config.toml
model = "sound classifier"
dataset = "acted Russian speech (Dusha)"
train_examples = 26041
n_mels = 64
norm = "batchnorm"
kernel_size = 3
label_smoothing = 0.1
beta2 = 0.95
lr = 0.0022
adamw_lr_other_params = 0.0023
final_lr_fraction = 0
Rows from block 9, named by matrix and row number. Each number is 128 + 24 x the weight over its row's rms, rounded and kept within 0 to 255. All counts start at 0. Numbers have three digits each.
# convs0: expand 3x3 conv (model.blocks.9.convs.0.weight, 160x40x3x3), inputs 15-19, a 3x3 kernel for each
convs0.30:115119135133152118088074161129105160149166120110120158107148139154138135095094115108103104122141111162089115139113080146099145100141143
convs0.31:081122112155115087103144123084083156141084160128162108128125142115132165101120137128112154131149150111113096151139114092089128109160193
convs0.32:162130128100167131102082109116158151148148119094142146120145134174160116166142098134155138119082129101118171140097054152144161116155130
convs0.33:129079123129148091125150167110146136119120125154146112121145155105110127112169148086129153088130121122108109134109128136094134107136147
convs0.34:115106162123137111135099109095117097160116147116126112082141093115136115170133120141108103118140096145123105128110097126133131115154137
convs0.35:126140100122134143142129108146121142122108139132125121105152124127148126151133126167117155151139101135151143118126139153105109106091133
convs0.36:145111085156158187095121099099133141161129134159117147129110105104114111110114139151118141094133126075121117110124132116106113105152117
convs0.37:144135141163106144134093081130140150156145120149123110133115091115158108149146188120101120127135102159158111165137144123134117086068116
convs0.38:167142090150119156133119098128143159137110130139100122136122152139147118160140122129108104114103118161125181118146119096153174148111123
convs0.39:119144086131121143068102135110121086161154105138166142116098160106125151120133112150122102164087139152143167132112072155114081131138096
convs0.40:094145110134140128179087132122132099163107087174139134117101157117108110126102127087156122161102096128116106139082167121141163115145113
convs0.41:136146120078086122154130129170115094100140119106159161134151149144149173131138122158130108123115099139111117138097141175081141096115116
convs0.42:144183161092122142091120073107111180117122144160172153135137102117155133106135157124104144144129147141108126094143156108123130104097135
convs0.43:114112138117151138130119133124099123133140123158131104120157096087126099119128088114138117117136118135089124087177123156100146122143142
convs0.44:094158153119104163112174161144167099140125161126159115153184106133099126111124093142124137183105124096127089141128097131134152168111139
convs0.45:148107091171137094113150086137133165109120137172160136129142139141151126113104141131146124100119156147139069111103164149109137161126117
convs0.46:095149136089119087126093133127118114125155099149124113128128158129143096156075163119103130116139153113141078114155135157120111126077153
convs0.47:130142142135162126144094075121098104139107129150106122165092164136096130082167142175134125154101096149155118103096127110153172178112104
convs0.48:089100141120132139140128160138128103154145067098165101180135173123100077116131125106112129141144124098109108162123137137159135108100153
convs0.49:138128138116127102135155108056126165125136084133111142133144162103121126172088112120115146125145131149121148134074168137152087138078083
convs0.50:134108130118098121111105103179115134095132110119093073144119125119101116150157148095110110124142170126115087130126141132146138124133125
convs0.51:103133134128113091144118117153168104136135092121145122136114077118129175122126138133152179108161117141119151122159128128141150169108126
convs0.52:125169091153116121151081108096124121092145148139174156136121127114111108121119156104084118127123112159139115125093119120149153111120109
convs0.53:116123116117129128123128143161148155095130132153132100132190120101115128142080160140160049173133129160113140098099130123147141121129159
convs0.54:105104142167109153086143104160108121163118133129119173104134155148096125172126123133163093118131158133110109097126109128144121118137125
convs0.55:087121154120157146158136121112127158178138110105117154155103141124139170151161129135114118085120110138133141091112098135157121175132133
convs0.56:059115144121098142148154166123171103128146109118084124077150158123140153130124208146134104096119123113107107148136092162109133081169123
convs0.57:107147083151140126099092150143148097107144140124132137123130180138143124124104135142172133128128124118097124143141147113121107165142152
convs0.58:100122107077115146155139124164150133098114138106143092193106134089133158123138131114118170094150154119141094104113167161108134131130074
convs0.59:168164117157127131191096108123128076099126092142089131113104089097131156157124146133132102158128100082174109145118128135099118146150137
convs0.60:168112098140114135114124144129133089143135157105133097146124145138120116125124139102144112152112128112120164097149133104153185155156136
convs0.61:099155137138122094138092131121133163093092096113115115144120137122149128170084124163111115112110113142147172115129131139118114124163101
convs0.62:091087173076118113125152121155162105128098154106151126142122144183112145162106111171150138110130113157122112109144119111141136141156153
convs0.63:164152116098147126174131141138140067087100114173145149089143145153184134168116119146115128120139116121114186099132126145125150089174093
convs0.64:116108133157118104163136135143161113154139156168115111123131169128146102153107099105121137119098125100129077139124102139100163149122151
convs0.65:116169097137094100120162094162140117125152110090089128117126136155114175163144107092087123136129116112089133147147131117123082089150139
convs0.66:118159143101152133142122131114112106077149123095096150118153106144108117132167135123123144130116105179157128068134159089142147115103118
convs0.67:144119162125145090157130120143126175154092132114155111121111143162123126153154088150106132178107151105064140129117124119133108154132113
convs0.68:120150107080105129151089120143111102106120092112112109113186139140140106127141099163154103113098137132151153151085129127149140137101162
convs0.69:131110093116129118151151106173132139092149118130125151119152168087099070096164144153108118170127118125138131097117137146113130124143197
convs0.70:134137142112089133176115157168123151163136110109125149150140126112108124124090123066105138093122131119123109136115125118073144117119107
convs0.71:115097185132133102131152122080151145126167118106082144128156140113132141168093150132086164099116088104181107118157124111112180145127167
convs0.72:130112172163107130173165118108117155106124120200091095135148114110107132057132125128121111137172087123146117138134115123103140127146107
convs0.73:098118124089103109125115168094104080126112137139157152141168121126149138161125178148151129145123177116117093125141145126092148123095125
convs0.74:124094152150114118131133113111139125121115145139160110122132134153147144147116160148127135141126147126146118129138116132129163089097144
convs0.75:091100106124122121158129158133140079145157132066134149141124154129127118117171096136137156116153135155107128144104110133128141120106138
convs0.76:106116162151123118118164170118095136165142175086127141124081134138167153152129139138127093116152120142112117123098146127102139146132137
convs0.77:166148128111142114087112147100135119106098149122129136104134175116132145157150102136139131153113179089149150131099160125140148103151133
convs0.78:125144103096132139154112112090132091106148155177122164100122138131085158141118147136156109161133123157119100120102115106112098118189126
convs0.79:158125152128161098115151152108128096161171128124129166107088133137163136108115138148090104157093148140105117144140153143100119110146134
convs0.80:134099159157174102106160139080090109097122141144140179109117140142181112182156110130166142078143114162094098123095136094113141132086094
convs0.81:096135138163122073111118155128095097101127135097140186165132134115089164142132070114105154122104112163135109119100109103171137146101131
convs0.82:135088129161120130131156079133125147129093166135130097139130124094134119132138118118111179101170144138119163137154123117126141160059123
convs0.83:128116150148165154127130148093144097131080134152147132149150142145181089139139139163127111137145118155142093099150145137139148167059106
convs0.84:149142149110107130126124096144128115132137104117091119120132145145117135142166105092168122161097143136086138177165125142114093114137077
convs0.85:151204162140155094176120135106154159125141137158091106161132122135130150142094152138107116149138121109066108114135163116120060145126130
convs0.86:181124115112145128141148111139172080134135137144120141122134142155101121116109165149131126141111080118141123164172132142127131088154147
convs0.87:139122160126096155125135148183160152116164144124104104105142186111097097150122137128141186137125137104135140159122134165140135148111125
convs0.88:085138127179137117135132145110120189151093096185115118127135139106114154118181137117128139150139185090111108100133165159166128172107115
convs0.89:131164147111111109142143140114158098125126129138148124130171131118144106141142157154120148147128085108105132129126121155093102136128117
convs0.90:118099148126153088122144107077145111115131134117151139122137117138141181174119133127147123162145117133109144102133126177124119117132088
convs0.91:130119139103111149155135178171133120091122143142116108136123106101143142111144142104124065151143077125152152137160142157113131145138128
convs0.92:151079137129112154158179157101127198132132109109131160122141129128114099136144138109108125108140133129172091126111138152125154135174178
convs0.93:158155087117104128124158060137118154133139143158133097089118120156154099148111150133094146153130082163122086149098123115098103121124099
convs0.94:120158104142123137108109126106133133162130084102091105156132108104113126100168168130169110149117157127114127119131109127128124120144133
convs0.95:142111113124122084105153175114121122132150101082108140169124160116117158074168109159116127153085105099151112165125137112113131116113120
convs0.96:115117090117102137143148109130166164130125107147110106115189169099109135109103168150151121102170085121131132083119153114135147115107087
convs0.97:112124111117121113167140111181139096151161108144155119151108148128132154128117135089169120113133137128141134132099146152118163106115121
convs0.98:123119131158116131139147102105125116153116151127172132107164166133116153117118081109122160166108142106151131097145169111153133116143078
convs0.99:110152127127111124148109099113107134155076092135121109148165145117127111136091132156114097148141122143130130113148157146122150121121136
convs0.100:130133158163114125089132086103144108126172158106098132114119114139146059137111140123110113097147099126132085097129129146148071112169153
convs0.101:154128158196173112089153109159156135122098150123098142122158157160116135139069118110075133096126121121148139115141113115106117136132084
convs0.102:101137130156151146151101147124145138088136130139102190130162103119113158174114104167151140092130147138115122105162115181095123126140088
convs0.103:093186109122121080127163096092141119160167163096132162108127151098137190109105141130154095126091179127106114121155142162157068092103134
convs0.104:115112116107116128151125151137148122141140152118137083164166123106119151124091099154121121151093133109143114132077133150111121065119134
convs0.105:129160117120147120123144138117109108094118111122131120168139077125105180142116159136121102133128140165127128137145150100115117151142130
convs0.106:120117144130155109070129152117105117151102134114149141144158156122097165071175161159127088132120168146116114127128135138114163118168111
convs0.107:110107079141126134077150131147132096125109132084144178092186105158120120174141161118096172119098115138132114090108110159140094155163136
convs0.108:125079104123143139084159124183079114104095122123106163155093148152151158114095106120149116178112131152100147130129110137125135124119161
convs0.109:098113126145115091151134094145163131116143117107147139134131160153127139137109121121112142115135072132159153089108130125169120094141110
convs0.110:143102138098140158154087189129134104118158103131130125123153129116119119130111144151114088124150110085133090140146154121121208135173139
convs0.111:113118144131126133116089133137156138149120097127150129169140125091146121159107136103135113133118135125129176129112080114134103137108135
convs0.112:151104089113131088129093094110142142105129145120148124088121122136126080137122121137158132119167122159112105162147113100190148101158145
convs0.113:143129083168106108148143156094131169126121100160135130160184082131112129169115107121140096140140093125151164138102134144120114116133172
convs0.114:138133132084144112174100151158142150108147138191131101154123148150099128146135155103136120085109146147140158131123124122141154117119120
convs0.115:149133139162088152128110129127095158124126145122161099164123134121158149093146149121157154111117119107109137146126119133151116088162120
convs0.116:131108111146121179106081121102097143119125140119082099167155128101126137148161148141103112125113140084123138140103170110071160147133103
convs0.117:156137162093126119106096127089150151104100147110133097145166105085115116161131151120149089130125140163136129135145091143091151133165106
convs0.118:128132160141134129142125117119087095144148114087125145117115115174136152127105145113106137062123102105085129123123143159134118123198128
convs0.119:117150102111113137126120123134126205127134129126100092138157170134097205152117137134162113120143090153130156164129075101075119168121107
convs0.120:151091155112173179101098127104139154118103109147120109155128127104179124156131108144148122116130135086201117123125097166103120144115108
convs0.121:131120149129172161149132140186128110090119159128125132113144122162143123134109153103130138144138143120114152135147149099143138092122082
convs0.122:102109087142109113168165096122156107101105148093124136113140114145159154137102133127121095132121141112142111149135097079139119108168128
convs0.123:125198097078083133133147138106147112172075140125137141084161101127163172112077141132103170155085139127101148131099143118149139161129095
convs0.124:114144114163145121115108111125169132157102126151114130143136135144077107108126175120113082135117138125156140174110169127138176150098121
convs0.125:118111154138127189178161140156127119146094112146136100104173091137156143158115141091099150197121127134089135117127125184163125103149087
convs0.126:136091127081162143115143167084138145112147127122127157163129059141168126111170139111097146150135099133119132069109080139150134107133175
convs0.127:135117126100091094127141144167130138160147134116094155137073133122121171153135167112079081106094176144114179085160149169093124113119141
convs0.128:132170117126130112142117122163125134152142153140123124133137167171126125138100117130081153181147112124111128144126140107133122112147106
convs0.129:147091124119112143164128147156069134121144076086135111131128115107162155153133139126171141115127133140082155127078125135093159117091136
convs0.130:064127104102124138145146104127155134143177148128140108094130148145154091117104124131097136124130116122151132130141104120145105099112116
convs0.131:143129116112134135127167108112135120102134108150131116093139138152123142162180087161106100166116099116118115198129122151139087145131129
convs0.132:085153100132110097096123142203140074105103112140145104083146137159127137103176115099117124131129154171117092099160104163154154138104107
convs0.133:133170134134147133075172126182134131103114135169093124152146132141105133125157117132108132132136153121135146096134138136168106124106159
convs0.134:136154123116098119156123154134155122151145137131139118100149138149148155122096159091106092101093143124161137154127121111146113151149139
convs0.135:113094129087108120131113123132181131123127127131143126113138183152135142160155096144146113128133108128113160122126130108136117138070124
convs0.136:148118109152119130119121148118126147141107170150126129090133137109117153138120128161162143127104138124175124155137140098107107119150139
convs0.137:131169143175072118109126133152117157143136142103160162130089142149159146168167126097133085159138099098154153115125076112110131137154115
convs0.138:127133071167109155195144122111120106148120128171092120140092149133155136131128103131134125099130126107130139119153151115116113128121130
convs0.139:113127071108163117118191180146108119143102134143160075151096134172141099151187084145142077140141126098132156134119111130124098121152135
convs0.140:155196104144152092104134134068129184137117143159160140123144129112129148115106131124138123141115157117140108155121162140117126127135135
convs0.141:141134075109120111106136112152137156140129108150126150117109137165117114113149144124103149132139141108149125142097101150122105141118127
convs0.142:102132125113111090141142133161100134118125162119102133182124174139103099163117127111125134116158087131117128137147100135147114145123128
convs0.143:127119128120095110133138122149145149082108158075119098135177087129185141133141089164100142161121139145107152101126112120142141149111131
convs0.144:170142185124131108124148139097124136162117139122127137100144151078146180152125136179127128111123166153137129061124146154188112139159114
convs0.145:132127167135103087114128099080144116110158106124134175152141145095117119166156119132127087143104117105100142147157136123118137123150111
convs0.146:157174143127132128117126115109143105144101131122113130134134128164138144112142149155126115117153127112104123142135150105132126140159134
convs0.147:085109155153167119096129117180122141139116148121152140135082178113154127153149156122112092157118112118097163111119136144149117146136074
convs0.148:124143089216145122157131107138176122128119152093124091119142148182120155152156118094123132107129148153127140123159098090101145104160148
convs0.149:122124115118160146110139147124116170134176101140130114117149117105160156157109134111158141064170121148129120153151111151085088095110141
convs0.150:133109126088113151094152095081115155088141161049148126103139214126115149107162143124119102152113124151146139142143175130108079168165083
convs0.151:114117130087131176133131158158103131089124107084128123133139085154093118139136167095122121177129137134109140168122134144105098151130160
convs0.152:146130069120160114103093152127113133122119124088173110105103170110138149100130155117092101140110122145078126116164141147110117130120118
convs0.153:129102160156130085130132075137162150105146170149120166155137101147120130122113150082114103131090190071104109126141160110077149100138122
convs0.154:096079147142135076152122120129140148138105127099147130209110148095164137062102137149102094146117111102085098138085156102087174144133121